{
  "encoder_arch": "caformer",
  "encoder_norm": "layernorm",
  "encoder_activation": "gelu",
  "encoder_fused_qkv": true,
  "encoder_inner_norm": false,
  "encoder_shared_expert": false,
  "latent_channels": 32,
  "decoder_block": "basic",
  "decoder_dropout": 0.05,
  "decoder_attention": true,
  "decoder_upsampling": "nearest_conv",
  "optimizer": "adamw",
  "beta1": 0.85,
  "warmup_steps": 420,
  "weight_decay": 0.2
}
Rows from block 5 of the encoder of a small image denoising autoencoder, named by matrix and row number. Rows with one number within an expert belong to one neuron, the router's apart. Each number is 128 + 24 x the weight over its row's rms, rounded and kept within 0 to 255. All counts start at 0. Numbers have three digits each. After the name is the row's rms in percent of the matrix's.
Before each expert's rows are labels from the 100 images, of 14976, where the router gives the expert most weight on average: "peak at" is the part of the image that holds the peak. Only what is clearly more common there than usual is listed. The data: photos of arthropod specimens (BIOSCAN-5M).
# router: router (encoder.blocks.5.mlp.router.weight, 8x192), inputs 96-191
# up: expert up (encoder.blocks.5.mlp.up, 8x96x192), inputs 96-191
# down: expert down (encoder.blocks.5.mlp.down, 8x192x96, transposed), outputs 96-191

# expert 0
peak at: centre
router.0 099:123092110160101109107133115130170137176174125144120133115119206117126124141142102185064102129146111124102098124104122090127112131135138105152103149079172137141119082131135128138068123124177105115106125117118134130110146129110187128116153146131130183137136093132093126137132121139106169130
up.0 109:123110132210112130135112126150117117141113124160099169149136137096114153139097112143134152128096202092124132118124125106082185128152167109141164161153124124102118150121134135140125150132054160098051134114119113146140120111123124118139103148121131140141133131099123147125110134134050102132
down.0 105:139119119152118134145132135118091147137103168136094099173134136144101110131135099135106198127136106171088125160172127095143065119081132135130121111170127127087087142143099168136135123131101130132190147116157118114115123137142118117127132130162148150116118133170113107114125114125154106147
up.1 090:114088135164117141103118131129154128157144149148129109173119139149085124120151100151156142118138117193103076129162158124156123122119129113098109133125164128124147129138081119110053131145137147114170127116162114133114154123141117141138153120131135108122120162140092113130115111143184120122
down.1 099:145094147152144065125158112150148132120142117122110173138170115095138134138100108125130207100091115101129153116129126162104121117127120165106136157125088151099163134115108086093126120130101105120135119130124118137130151131149110116125111121112118070123153173135124136124096117114115110147
up.2 109:102127129162100135123131217112153162119144144123123161188126149159090103123137098149072116112121128155146131147119123141143101118164146117131117143074149143184108111131093145150099110125160116131127132124120120128103154146115127131147130142161125144139135107185075129133132144123160159138
down.2 114:132115165168104108112149178135132100159122086120112153117128060127114138171134151132112141115130176114124099143099095225078169124110138138113136101122139114131152161115071140127142106109088058128095145126132123123149163149138158121125126132104118145129128110083120131136130142121066134113
up.3 102:113132142136160145143144080130107103069141136137131142066110165144123124118123073145164125110172127132132159127133162129143116126059104138126127145095124131097109103149171103133125126120104122118159112139130144101124144100122112159132131136146118183119113122158147095115143118141144122108
down.3 100:126115138132157120115143156115164132127159144150150159141123104144141149125148108102093109150129127130164148144141130111166121163203131128114140121127122122103114157143072099145102127157151146098086166147114142149119158114073160133172129091135100096136116115124088122111111142134149155159
up.4 104:126091135120109140088149130091105153149156157132124147137109099127090143114142124110095107158104153148150169173169139156163088150133162111129160153100133123146111156123090124160122116141105137098142144084098105143100149116165115140149088122127086155153139121146113152077123141125134129120
down.4 105:145152138137156145116151143169145108150108115146168145106129107092153145131104150102109086094122152088115155096107128118093190177166108159119091130142107134134114115145079129143088160114152084140106123158160137092125118127100180123142172130127144088108120137096111100117115145115097128132
up.5 072:145107147106099137102114153101117137093155139115133122115127073140106149145129146096113148164105123151127155143141133154155060129144141091123161135175168138132107153139119106153153138131093108115130134144107105146122135109087097165154087128139096097134122151142107141118136154142158111133
down.5 082:102144084119146144111133137136131138129111124145121172097129114120136105124082083062129103141099159104159134120088133114109117138141135166111102115108141136161078102123093127142094134135196107151096140129149142123102120139095165145105144124118157100176094119171102112127124137141082137111
up.6 105:127092100137136072095168029140121137118133148131120122125113114118125156136137145165138124124178108111126128133090140131138138137100108154138153142099090135093153133129142119135112075124140096109090124118135172137127097135134139136150141124132142179123129098122112120105094119104092101133
down.6 111:136143146126145094148119115131081124096149156107135119145147175099136132126187090164115139138167144156097115108111108099124140095084123141113141139146122127078168107133156109092126167138137158124185118122141115141134101096140098131078105149121159134126100122137180129141126121137115124138
up.7 104:131125141136111156143144179120091113154142124152140126116117189126082136124123153162109057119146173099111144118135139108123134178129104104092125115087097109167095183131128135160160127125152109127186164159105119107100141106181139144134119127152110153127132139129138097120105167135112082123
down.7 104:143134142116162129147082119124149125132125154148134105060146156159079075125132132130124134111138133164107131162114123105152094130125102109135105133117147124040121167133125140162163103099114085127151133135131121136106135154124131134125134134162132158109125101129163120162104132147179121138
up.8 103:148164132109131109186154154124064107099114119134162131087099175160151105107111097123160092121141114125131188119163140068124127147097110129107120152108125115085110153099166111145113121141130152125188129148131147106131126111177091137134135151118099101139121144127139095112137142141153078104
down.8 097:136129143133106131144109161112138130150143133118160136147155108083100143119139095123133101088127129099134167136138127111156115138138156099133136116155104132110082110159096134151147148124156099117138149175115120128112143138097138130125130137146102169136140112121112100088113107112132167125
up.9 126:128115076138150115133154101116134111083153127121130084159138108116113126126139122144123143122159116170137152104134129129138123123151106107122104142143168126150139082128122129131080125135137104135113140134139141127133142117115134133112148142141119095146130126120071107129172141119150190128
down.9 125:124093123048118136088111098144163132090145162119115139072144135113122119121123139146140103142106128132147146128109133169123114134094120146127127117134120142089129101131174114119131121128148153097113130119113118148147120139187116107130103122107106152118149129109145132132123136124116075122
up.10 072:142145103123125103097128142134122120194134124113120166160089118115122086122131056151075116127103129103154103143120100145130100132116148104119123151135138118113113064101131123114110157113120147137116131119141151133133124137183100157112091147146128153126123135122092136123131095121136131128
down.10 081:131156145108155100143128084173145125094119107120128133134159173087138131139150110152106130161062109121190138112167149134151135144132138127086120132129107152152122142140114123127127159096107158113084149107081138137140134120145143110134145122129140151144112133146151151106125159116097093100
up.11 109:146107148144128139116125133151124097148128119163146096096106154124078135131184093155158097109159146143092082097155154081114126145088102146106104131137140119078112135155169115148117135128098129123167142155149135105113134117110120142128139154113109155128107101121153084109105148146140076127
down.11 118:139187101163149111126129090143126115109126100131116141193138066161104100166079108098147172108084138129125130138096129176132149148134110138124113143120137130162119090154113154143119146113105138180091115133128076102113119127127098145141154121164104090114138155128128112148129135117161154158
up.12 113:139139154144129096128149107152121126095125100124143101190137151119118131118137066166144133110149107202136136098166139126111132133113121120121121148119145146156122084131180111113062147153150132110135109150128129121116170105102133130118151120132126147150121142151080091126163123129123174139
down.12 116:102112133065137123100144094159121129160123147131122129119134125105155113132121161117137145141075120079170148141107117158142135082106136155114130145106130142128154157144149139110104122165144121078079080121098119129132122145162129094127108079119121118134117132156121136153146101091151085149
up.13 113:122103136154127183116119169091163121175123142183135127171099123123126150129119195129068158133108110125127118140130127157131112140193132135130132101121097122151101170142078135162132125118130112094094161102110115128103111114103150164158107130143127140126127099158156110125135144170132169139
down.13 107:131098137105151116104088155093185146187161181131115127069123108102091111136183131144112112145130135109140152146142115155135130111121142118130140098137126108114124159133099136133128138121108059121148154128147122189121148129081153133130113133165115150142117109128157127110108143121141158131
up.14 079:143114123103124143111153145154106132154135098137119118175154135106105163137108117181129107117117175132132127103128135142078182119155136136108121119113138120131125104096154134119094149138149141158118113142149142125142121144124184123113159142121135096136121198093110130131166111127033103107
down.14 094:119133143114153153130119087166141145111151135141149103192109125170139109125179115095126184085097102141126134129127142156164112153126093133120153138156096122126120154154140143116141112134089155138100130145130152095129127131152161124128086120145132121154110139101116128120098080124182139147
up.15 110:108171143124141190166103205126091122152146126092136130096114153181099115122125096115148090100124170128137201099151160071118123122115116125118109132148145123095126152084149124132116150127108125150176115174138133125140119099122114149137117144127110143122101180127105132130139131096112129111
down.15 096:136103120132158174109071136089125112122166141144163060104092148102074101156100142153142068121121111151130152148110169091141092147158129132119148102167116131112093131154121134148131193142127131113183134147101115118108124124113138151156092121135106164119103167130126109086102138128131139145

# expert 7
peak at: top right
router.7 080:114081104192131115108137100144140135152136097186097118112122147091185146146074115150058126118114162101176164138117115103097143125147134100140145125096131131115118089113149144133079140122094174111054134085117119135126097144103166125128140134110140120155146151114132129138126133129068136114
up.0 169:151154158137117142218176144169099131135088124140136176121129199156138087098096118146152124124196086141151122130133151091113117125090105108134124137096118118110113142141143123125131118143156104144152131127143139113122121108130128138125138154121117135135116119173144125110124138143146129123
down.0 128:131141142120124136190140165199065147086120118129120127101120168117118108120107133145147179111164099146110105106143094114082155109081110112139131158114128144078140141138118145102155115123125098150151161135128120120129107128154145118105136122111115119162124086150155122154107142111098097142
up.1 063:090158125138145085115129125090140085109134087113143085104121134117129118125160132177173129096116086163143156074164161124110124111177114176133096132158121148123112136117076116133108164146136129186118125172131113116119150123106148094097164125145098136127144177092068150149194113108141153116
down.1 074:124139125115104127135110110136159130129190122087178191103102133140114095142139120160138092151093123109135132156153166128135126123164137099111160129121119122147094089140123154131165122123150094127103104116104163124127148109147129120104156090151155131077139111150083141106108164104092157124
up.2 067:149097115117146135104133158102177153127152147149125132184118092119132142163126162138056178150090131094104119175161124158106114144167146111117129101117117152146096170127082120114127093108127112102116143115096103146089113121129161142141137134144151117121138168122127099099126128114095159089
down.2 082:122104127164122171148160176101145097112122120132142110116165143119108130076148161135140109139112119136107107111105171177154168113096102151117103100117126131112128169124124122146131123104118135133130150125130153134091089149104168127108133115119097151123133116126144133110153120144078095092
up.3 107:122133117120140123140146122077155120146158174078104150174111095170124104115145130128113136151125115132141170155094114142162085118146131090156121134151149141148128122140086143167119088130119101098122136121102110143084124119084138121124107114144120159109145130165105132139130132122174161132
down.3 098:158121148173141108117118149134161093143170103141129157133172118123122132098130083133148115097139135127114153117113141164113147138144148120110132154166130144137104144156100163121127185123177095120154132116128127121136130162094170135152122130107147154134096170100121139114146143114090155111
up.4 083:133121126129117134116113163162129117226078102146128170135136088122152130141111090129090145109115128083116162088097116115092163151150130133163135153112100121121142095140092140130141147115141100183098143150137136099132132109152167127107169079118130129106113147086107143131107136113071099123
down.4 096:141109137125137126138159100089132122148108143149150144088109156176095102101151139102106126121199089152125140135119150092154119152083103116123134129155123109146100098102100136131144126146134115179184120092122112143110141150081136128151148140165120094071129148137130117127155119136155144143
up.5 101:134121146147128153118115172137146089161111102131142116106105197121105138122162136130175120071189136167088109089134142113109156143121115147123085118110103091131134151150160114136120102123136111165160136132156142103086177128162141160159166136117107082129096157087123116095134148129124110125
down.5 099:110102164107146122132082173124090128155115166118119143105132201129107153140153146137131136151163130130044094135143127143122162112059129157141117079116156152150166145135121112127141136128134136156136119122144100138125149146173121124139095152138160143147141113106147105106127106172116088110
up.6 070:136115136162157123100096195095149148079164134154130123129126217139115118125177166139083109109136103125113163157174110130174136134141128121085124095101181125146138166096141135106125141118153087081163142139116111139132151148171130141125146109152114132117116108139119111141159101121179133124
down.6 086:156098119099108153090141086154153092114144099137137151147123154137157125157134147121135157100114189110140116094153124173083142137116145132101093167105112143145123082130138097148126145132166097149074133116126134136166118137123132154168147085111118118130105143129111168128182120165118138137
up.7 094:101126149153175123117106018165138129121126140136142104118120139120135122127102190153171127136122144187133136144122126114153121144059124157114130092104103144078116094126174113129157133133069127111115136122121126106140095144110081122122107166125139185122130126139169131132130113132166131139
down.7 099:136110119112141140104114082145129151142106172119108131110173130120117114113097144178155152159084176192170124128157109099111134113104130163134125119143165130128131113129208101105099154136077176128107127130125122118110171127116104108124131176100121148143137103113176141110089115121137129130
up.8 132:135143129112155171112037090113106139117109144132139130153115130146160113123130222136088121127098152219148104122122130139157112136107122134119133068137122133120120111123152112131215146120120138112145125139132127126131109142110086131132127136129114152116139096133178128121107136133157145135
down.8 118:121123130127127141145071069162074142110125158116128154143150157101162138122089156152105160134118153133131126131137104097131128123082122142138137127158125123105149107123187104122167122146115193117106112106146121144130102112105088134130111151082146126174151119114124150144130105137108112145
up.9 088:164162122131148095115104150157121106108063087129119144162134147138134120112148134155139134091182152166099117094137145161120136136097132160114076125107117092168122144124162118099115129135188131158182132142152141099112143124169118147117163141102132084122075155100119114117136110144147113125
down.9 085:114144111205131100107131108175118070113112120150134140154116128083165114135083118132104153108118120117081096090101119125066150125120105179142140116179151139156093159129126118133100134134145145121136136167128140162118136143106144132128101096113137096135104096092118149164130165150110077100
up.10 062:140144128141100153102096153092125139158147163159135130123110144173106137123132079129127148162192111136083110129136136088165136143122143081124109128122139134105125175119073156154134129140129109162143148125107141152123145101126155131138180122121141105161110158105160130137091121151110086146
down.10 077:116135130122115109112116167141145126101137139103131101166109115116141106092134101125175158105189140132145119126102137130106187092084149118146115164128099123167111144116107106110100140147082159127161111113123101147105119153131124123078156112141133102143127177136132115069130109144111085125
up.11 065:119121134157155060146123148147132147102165154105119138111113172153125100131134161145165108122150102135107140133111124127157105144123127119107079115075122128142118165126138134142129120113145074132153125152118141121165137132125152135110127123157120142089153147124134116130134145121216130117
down.11 078:160139125134157078126115138133168151118107104122122134106127125132148129135141132165150141129102150114140103149116108156113201139140141061132111110098113083112117115121133146147106103101095148127075130113115160110133114113175145088128113108117146146105117064138114115147134168104075161158
up.12 104:141117117114127128195144127139125135121161124113139058127119149131092134125124046128199121130172109113115143114168135078111120124139112133128132164150177139130130170110132132128071148137113106105111123153128137139121144096073121122124121120132112144119131141125131112129151134138142145123
down.12 104:104123102160162138128104116106099149111127145157126149167107112164145132137086124143090206140123109090123119139147135116107087117084147123148149099142131104129143106130163144106172152136103160113111107128134135149158091125121110120106080136109135138161140087129123123138118121128117157123
up.13 131:120127183176148125095051066121162121125103141154129130109121172129126113108127208147117125114129138177106112139127125148142118127100130130112131048129102128099138089146136136150182131131044136117108146129121135127129112134107107134139119146134137176100130081147172125136134134133148103130
down.13 117:116121119141120109110138080150100145142109155143123155103134128108134157133119118172128159094153127104112107113142106098121131123077125152121141112122128143094143091126167128120150070145071155124097125102142136150147123141146090109131120143100127141132112053118143158121082124109112089121
up.14 072:131166134132123142170106143142128132112132096099149113151128142143117101140083059134107094131110113072135129115094147133112134156201121109142109142141103150151121109103076138102119152101188145170115114138135096094152117104063172109087144141132156135111138142126082128113143119131114176146
down.14 088:128164132119143080147159161100123114089148167111130161155104132089122141126115107115131142112160097131145098110133143165135131119139123136101124125115120154103108141123098150129124103110162090136177128088090122096133138128191171123140108138150115143111155102165095145109116101136160165147
up.15 084:103106196182174095107132091151130119112121110178133109107116198112124125111123191119180118119168143165115147144140120077135138126073142116111121126114124121091115163115139110155115129141049101119140109140121122142097158119090130121146118133120108154112136109151155122142120114152151112134
down.15 100:117136135153133112043138091159130134111151129136152103148129146117135097163105122130163147135133145110122148124141149159164147084099165124152141126099142138155159101123205151092131124105054170137116123114132110125135095094111111117123126145094116150137145103125138136101117140138141120145

# expert 3
peak at: centre
router.3 117:135097146107083135053152143115171131158186094104109141100138101108113149144141131153094153133100107074131163145097117202103132126142145131143122138130118133090123119143096140124147117120159117113125134101116127140131134129100191129117139089126136161126134126114116137127109128137078114136
up.0 084:122131127111139113142162166107102138104086122165154136106121193147168119117116079104146121133200093153124164134181175110144143140131104137116104126097135123080097149154085107144106122140160121135171133138145151110124116087129087149139165142117098084136114143124131108107137148158155089096
down.0 074:156100112098122130138180145149144118170139132158144159125097097074101120110153088126077131157122109114167147123146110161132178131153135130116155159153100095102138130108109146131144109113141105151135132130101095137163164143097155128139119140133119166113117104117103133185137130084119151122
up.1 099:138161114086144132141158110147140114137068138080157129112101082134117111114167113079152134132117136077195194099072155132125126134108093130143159138135078111146133149135189108131135095144156104128100136155148136090135126117104125138166099144126118136113114121119114123113103127119144142132
down.1 101:086113126157122107105126130099134163135148151130100165115094070152155141128093131146135146119099141124126143160161117132174118103163128116155134103109143120156184112107052121088134065138080139121088119120125120148146141114153107109139124113126138128124125079142123137129104094111130115133
up.2 102:141166148157143167130158107142163119126118151084130146119129107151109122114141139098174118130145152160127245119100129144163126137110134111145137123129141107151137127137193144117130103138172105113085133146142130128119140129075127138165111113125116117129119119120122104148157124113144125131
down.2 101:118170159120108179130116121135128145141143156118106105081131161144139131126147112123122069139084117128146128187118117128156145124162152121108101111123172168125161087124142142109130148120141129125089118086102088146123108134163108128130144159148154135108132086163105108141142117163160090148
up.3 087:129133131098149122115134078103167103092144160125153118118108128160124095113145144128152102112119147090098181120128140115139105145107079143121133102134055113110135164145114138135184137115119120081129159136132151103120127115140109177150108115159095168114118081143127098117089144121163118127
down.3 083:133114113110129122122101138132120156168106130100103092114142139152093066150154114142091088167164113113135120153119111112136126123114140120130102136141116154135109136151134169135087129065190118142157156142135127130112130171101168075122132074150117097114162161129115122139128121134136128196
up.4 088:132080140192136107115108161133120120132135131180139148139114142134133134146110112152069109139114159063113114159140120101123144126155138127133184160111104132151127163131145128108162118125127097100096133116109127131126155145179132125132132135099124170142129102135087131120115125115116131110
down.4 087:156103097178129118130136131112094126169113134142144188184138166119143141125101160130103199106139137128108086155106130119112118127139146148122117149126132124092121127146109145162126119150135143124111136120118126157105118151112123162117089130134150125104120141130141108106118155122109159126
up.5 099:136101146131122053105104117140113114162129109113127117093124133094122160117128115144117131124174126076126134120182144143119135137135127111109148149106152108087127126161107118125128151155119138124173138129153139137157146101141138174094137078086118127163095190100090147103088142120097125137
down.5 096:161080145123148107147138143118155110174125154196145175143124092117100130149118122168114092153117138122125104107136135137087118137122122104109113146112135099048128090175128112147142137124112165098123162123081127109125166112090136133172140111118101108135114180101135135139079138121119137147
up.6 090:123071100167103060107124092107119133105153088140091108165155145097158144139096129170082154141193114117091130116152114096080144123109133090126139152102166127089115097108130144112108131135118136141107125124133145160141141144109146132077159127110137133162106177083146147118112130116098129114
down.6 090:145140108114135144153114142147094123124113180153130122139126137126106120143109100154106168129167123110120096118160135106073083132116106120103130130134113100092124128132129088157132103119115146119171116119121140125135144129126148150156131105110134094137131167100186120116079131111122104125
up.7 090:098148135102117096101139129087142126135169144124098163165122122177135083142145187120090139129087096103138166143114115144185073127148126105157121104101135139161144148127117133146146112110138108128100126132104105113137149122123127136134120119157118155100126087180109101139133123149171147143
down.7 096:134134130143121101150077157135116141146135080114124077156118149077092130129095148212132162121118170112098075127120139130090159149120142126115120139135141148152100117118144109116096182139133107140081103145131120127164169165106153123115146129079161127134106145091118144148160106140069140093
up.8 095:127103148159114140122081214135128146099148128132127072124119192124114112111158066142137072115138149143086071114150134106136126128103142130081110131100150126086121069129111127151096167123094132141171135135141141148113154130160127126114143172120143147134117142115133127112143125145135126120
down.8 095:126138171098161135111142039138118136081111137098126149084128095120094115123119103137138198155084124150172125132124121122147129093124099112133121099135119127115130172123157137157169132149121121122125086119127117140142089123164108121163113135130101131162136114126149110149116092100163081143
up.9 092:143168109064142121125109151117165116160142120103145112158098134128131119125150209105134137118147087173133109076138131152139135131114122165084109137116151126102145140137077134137144140118133123157199134179121141121098146127138109152141147156143103120108123148129175123109152130116146132145
down.9 097:125171151137121156149169140146117137131097109113138100148144091175120103113101105143160111103130113101136087126103129105126099122123096169170111117097119142098153145163175133157173095102099121139115151128117144115140114112120134157115171110153128126118139087141157117151135096136151099152
up.10 147:115129143143163066145125114132121129040126107161108158166125143126171129114099132132107112119091136149132173129212125129133147132185141131123138122109128137173130180126113125132114131128123131140051123143133117140133151124139123116119129118124127109153136094133116130130148117099146135132
down.10 147:129129144149127114090165090150122133098117121125106188140147104133162122150108115140106191121068127132166135123124134191125145131111149132160157142113149130163119106114153146136116082114141123114081138120145131133104145114170121112127120136131144122142130081129107141132135120121123112138
up.11 087:129132080115148196099109204112135136081135149138127097138130123162109112125125080143107136105154121128100113148122128129147116141107118137108107135092152133084147077147170113146082123128122145142187128142109122149098140119145102142125156136118118149115133163127192103128105121146145130128
down.11 091:132105157072116121139141109174149148140101128140137116113143088141127147123106083133160176150096102093200116168133127151114145107070120118128086124130110153130140159132174131133105116115109127121124127162123129136131107128118141099151078130114152131156121131130110123124099128134104112095
up.12 113:120148124125141095165083135107092123116109140148136054113114191135140118131130111127142098137195094198082084118165123089148087128091109138119123135120151133113117108128134128150117121126097138140172136135133124119108130126132088129123133185130116145125134149132173116118138121108196127120
down.12 114:113124111128153111098150063112115161133121138116120146139140082169152080115080137098117192135078150126152149156148147131163094110131143155136129136089130129150119114114160117127120108122120180124086125136131133129140108140131078129127149145164138098099168113147119126167122122140153117120
up.13 092:141136126074127086159180150117150111208134118098144114080089136147106146123151166095130103107134072029134157096103162123124128137158109140139157132115120112121127199147128125140163110118109115105152145151110151104108144102110143144153114139144097152128121088149129121094122129111130125112
down.13 094:149116072165149090084082155099140146121103135127134150157131127111171107139131147146093129130142126118092101129133109132151097155127131116174095126111149125154112138127103143144100142115161097159107122121109129133116140154154128121089136108135152102086140173111095138145125114099140128167
up.14 080:165078121164098117113093131120155112186152107150113103097106161111126172132129165119088109120099167193125092140163111137121153143163142118111111110114139130154121180157121115147097126113106120088110162107127129161106150133177155141130122139126110094141123139126109118078136154163112145121
down.14 075:143101111151138097147159151106135112186140096159119132161130163110118150144116159158098082124160133104134122146123151151120121132140170107148115146104102135128090110142103110156143089125179159100124164138083154101100200134135170146118108128138118103117109136132101127146089167097119137128
up.15 108:128156134138125123099102140154135097151083042170126098168109137124127135138109158156117123110121137111095099080141111139090137171136094165094093122093095107111132168151132131141152152145101130209126165141156139109137123118120134136135207134108142151104118136112144109134140132135081126137
down.15 106:147171109158142101154089169153113107155099103154092162142115105123128114123087129174115182088172116118123081104097124126101151145136117131161081116112140107074105113111110108140151118129136132182126149148161144116146153140114128155138178096135098075128125159097154119130124128135103110124

# expert 2
peak at: centre
router.2 100:118091150176108115166084198144094127114123103137132141118137186124100126131116137138105109132122154128123178139189128119113141126144141137109109198102138133109120176117092131123069142123138140132144127128118121130130162124176122129118144155116136127157138170108127130135160129114130119121
up.0 085:162127134090140087124145062133145125167145158089142147123119098125117125147157162129152170132175077134120054145122153144155092115074115157118144112150088122115122115154128135140164107128145083123171112159131117107111159141125104125136118109139101127098130138137142103127117134113141137147
down.0 091:112153079172132132114132067117134118123128144090128142149092115145144123129151091067146079115124127147090158141151118079165115104153133129129160160147128134104140134122158123130135160100130164112133082128169126097114108132145093100132126132146120113128153125143114146139136079105162157143
up.1 110:120117139147140173131120123134141144118106126145133154120139128130144114136129111120174140124093134092087118146088113121117136121130135136095127127137108111077123109140112136132181128126028147143090118127120110138132163108082117133107144128119140143152114149134161111143124129161093088129
down.1 109:126149122170120112183082136106080135080145142146128114180138150127105101130102125129128171124151114118126117172142136104125091102110132132152123157174139105098118171119069108111125130137094161130145136156121115127130108127121108118123113122099154127109127116155095120145149117121177088130
up.2 101:126139160142133111136105100146116126102109169124154109070127119120089102149142163125160137149163118176125091115108136121121127125079139155120134102164124118053116130159171140139176151124071151103164133127111127120118117136113096137103096116144140150130132110134219086124107140132111096160
down.2 110:136147091129147103128120104097124116080124168125122097195118148161173105102119178099152113098115108127114086151137140081174107160163141163145145114131112132141141128103161118136172127123116208109108125124140110105127093113147081123141113150159104109118146099128119147117128124148178090128
up.3 120:117116158134175090107090130110156117049117151169125127086123152161102113132154169119139124123090129150100151139165131157147112151127122162098141053125083107106112148122124132113196134123058106084120137133114152126132140128147100146145113143147115165111132087141143120126130116134159088128
down.3 110:139123120105116138130157150137108131177180164148135110134117077103120123154104114104095149118145109142178170142132116142134131150153148083147112141108172135117114140156076155158121108115156144135125175138124117127110154130078132141122163092125139098130138199130116130117131153119132152128
up.4 097:127152108161152106125125107160149114185124105103117132123158113124103131119123102158129140090153182106116134080104128122081146131133114117142112148135144121160126094135148138099081186119123156161113130142160147112137131133124156134120169078126145123113151175115105160166169129110105153123
down.4 100:145112111137148107112150088157150124158111154108113169185122141101145131102162177129126188128121086073175081113129135124127111154099142127118130134175078112135129133131176118134104102125100176109125132139168122112121116130102140128109083146108123100148116141151110101076120141144128134153
up.5 109:106144074115146179095111108081150127131173149129113132156110091197110120135140131139080179121082111157139142152123139167162087139135124118149103072084119130150117124111085130165148120120155103126127128137107100109103117122110121142150152145142115141119137126132119110151111127116162173138
down.5 106:118136160133094099072134123184109138167139108136106142110136133110109152157127096170127133120148152111116120126111104203091171133124143103138135105137149134158120115134116150102158161107132094142132127125127147144160160126107175104127103116100108132167112161116149153119152144135040163119
up.6 097:142143105115152174120124114112149086093132145142158099151118082101164142133107133117142117081116146114135123129108116114134118165138085148132128139158136094093099105154157137170142148097094215125116177154137112093104110130129120137149120095135126113128127141135166076110099152140131131149
down.6 111:107117154145142125159169120118140125121135149111110132154132096148141096073099098123116154134088105147141140117106139160146096131097146163173144172137136117138127128090136101095140105144151114148106138146127142125134126109057093117123095182158118147144088112164132137131136119125181152093
up.7 096:159138084103128094133116102125121118165139121097151131066095133130117145120163150117122145095133155086105129100127149127126150133179130130105100140146174115201127149115106106116102132156154127146101126153153137122142107122151111134160130143093111068147107118101070141110159136115136163129
down.7 099:112131145160099119156119138102109125151138138139110133093120086158115150102112149112105100158101123119197177140145141121137141117190180109154152157123114156118147088126135101095091154159103146104097111120116134159122127132102133121166106120087134119149134100181114142117112124122122150099
up.8 094:128150109093162128105110124121164089111137122135127128097120147164121114150174193122127085107105127158104182127147145183140130184214118130105109107114112101140100154136097132138164123136155087116094138143125144116096105116168123154149149164152118107109152104120108108127125166103154095122
down.8 084:154126140091136141194150146112105149182135158133130136061161127159101103171155133129104115137125121139176135137100138130151105122098149170162083110166134101081117135162121144146156096128122073165138115086129091135116127108087121121101131141150111188102115127158134150133107146119132147150
up.9 117:147116147140109130135118146121091119137134162174167097064116125142098099133108168123106169134174089120165081159131118125155091128094123121105151133158139109107097145135147117163150116128077110088157171115128109120097153096146146172147102141132116152143128148175160091103098155180144097126
down.9 107:164146117088139129092113141124120105148171162110149112125103104145152107116135158156078139116129118133166134162132133152164079152155122116138122121106109125083084108136128136160136135127137097100161173114089125103087122127135134151126138151175104120124132107171146105097138141111142140127
up.10 095:125117146154106066138112112134153140208128111097153155062161123073101149147132177133135096118140137057153163103124129125120138123130116099153129146123145108098131119106114140131091133126098142129101141121111137133127183138141153100118137099117130124127150141110087125138156136102105125149
down.10 101:129112107138123119098137125072137139144150177132149165132139132098132119108116146110159096121136105087122143149143120116125111129107162118091146169135099129044141148132144118156111090107083151064122108112111096117121144119166138151136057115134162129120128148170093108156104127108157104144
up.11 085:140102163155092126129093134146122126110126133172105110103138130075076134110096212154090140140134107130153134140115128154122158113137135095138159148153146122157111117136098113133161140132120114076113141097110131141121141115139174127112099163121125117171125105136158144118114165157103104129
down.11 084:159126107087156143120111123094118086135139167162116134111129116137108126140124113111102115114130102168142110156106169108134125197149132117145098119116134098096111125131126143169110116114111125161169173110137141140063122101135102171148114132135125143083105121140133079142127146110156126152
up.12 093:108125105166157177143093137087110133142170135120122066185097142158119120121156109136086161116154119179124095158147134109186068132128139136123127134096121135176141157130130125128094089139159078123167133122136134132107130130148129122137138148121121100133141147133079139118152105140166177135
down.12 103:127108163101102132072128119163110144172102099139147120184128103129154168121117102144122148139123181137120117090110095145097169129144146122090139138141123143142105114125116122108118149119148159162080151145137147122140140130113147124152126132105132124163139197093126147133139124118131104113
up.13 091:122119120178108087136087102135125110156171111097157130156129156090096147148143150172158129133130163085108131111157143166114143133095116178115101197100142124133124144136101155138081165134153123139127115147148133142116146135151164133142123113131119114140141170096093141104176139156124158126
down.13 093:143112133132122121132191162125188145159114129136146121140126155112151101138139166109145118139130129111150102155081154123158138117140159143094107174125117121121196110120170147128104082109075183102133083123141144145138158139113104092153119136147162115116121148125132119133136101126155103150
up.14 114:130121147088148120145069134113102130115134155158120096094113132132092129121138172092149118140109119144119111150159149113149089149099112138109132118161127113079116123131129110142188163138044100117169145128131128138130150096109111151144091133141103172137101144132129113087136135142159096121
down.14 110:125135090133098103097178158116162146156188123109140195146120069130135140122116155135077119141140141123143159145096124197118132131191135099145117131112132124145130104116118141143085110105165135113067142106129117137131147134085162166107105101124132081117122145119087107161121125120117128116
up.15 091:142129125125153104135136132117107119150122117106140106046108150143140117114157119115124134086174081178156142112117156114140144139175121147133116114114145093194119124132181107129109120150156128130127144140159153118108112084135123144149147167108108079162097144120132114114172153122146140092
down.15 093:116134090200116106124119095113115151127124127120086144160149094116078144119077124155099162138112116102098139123114090139132126093108140161143141143121126126134160117107137121124114134115139167134069112111105105157150136132121090130146095143126144165145106137119109141156139105106132128127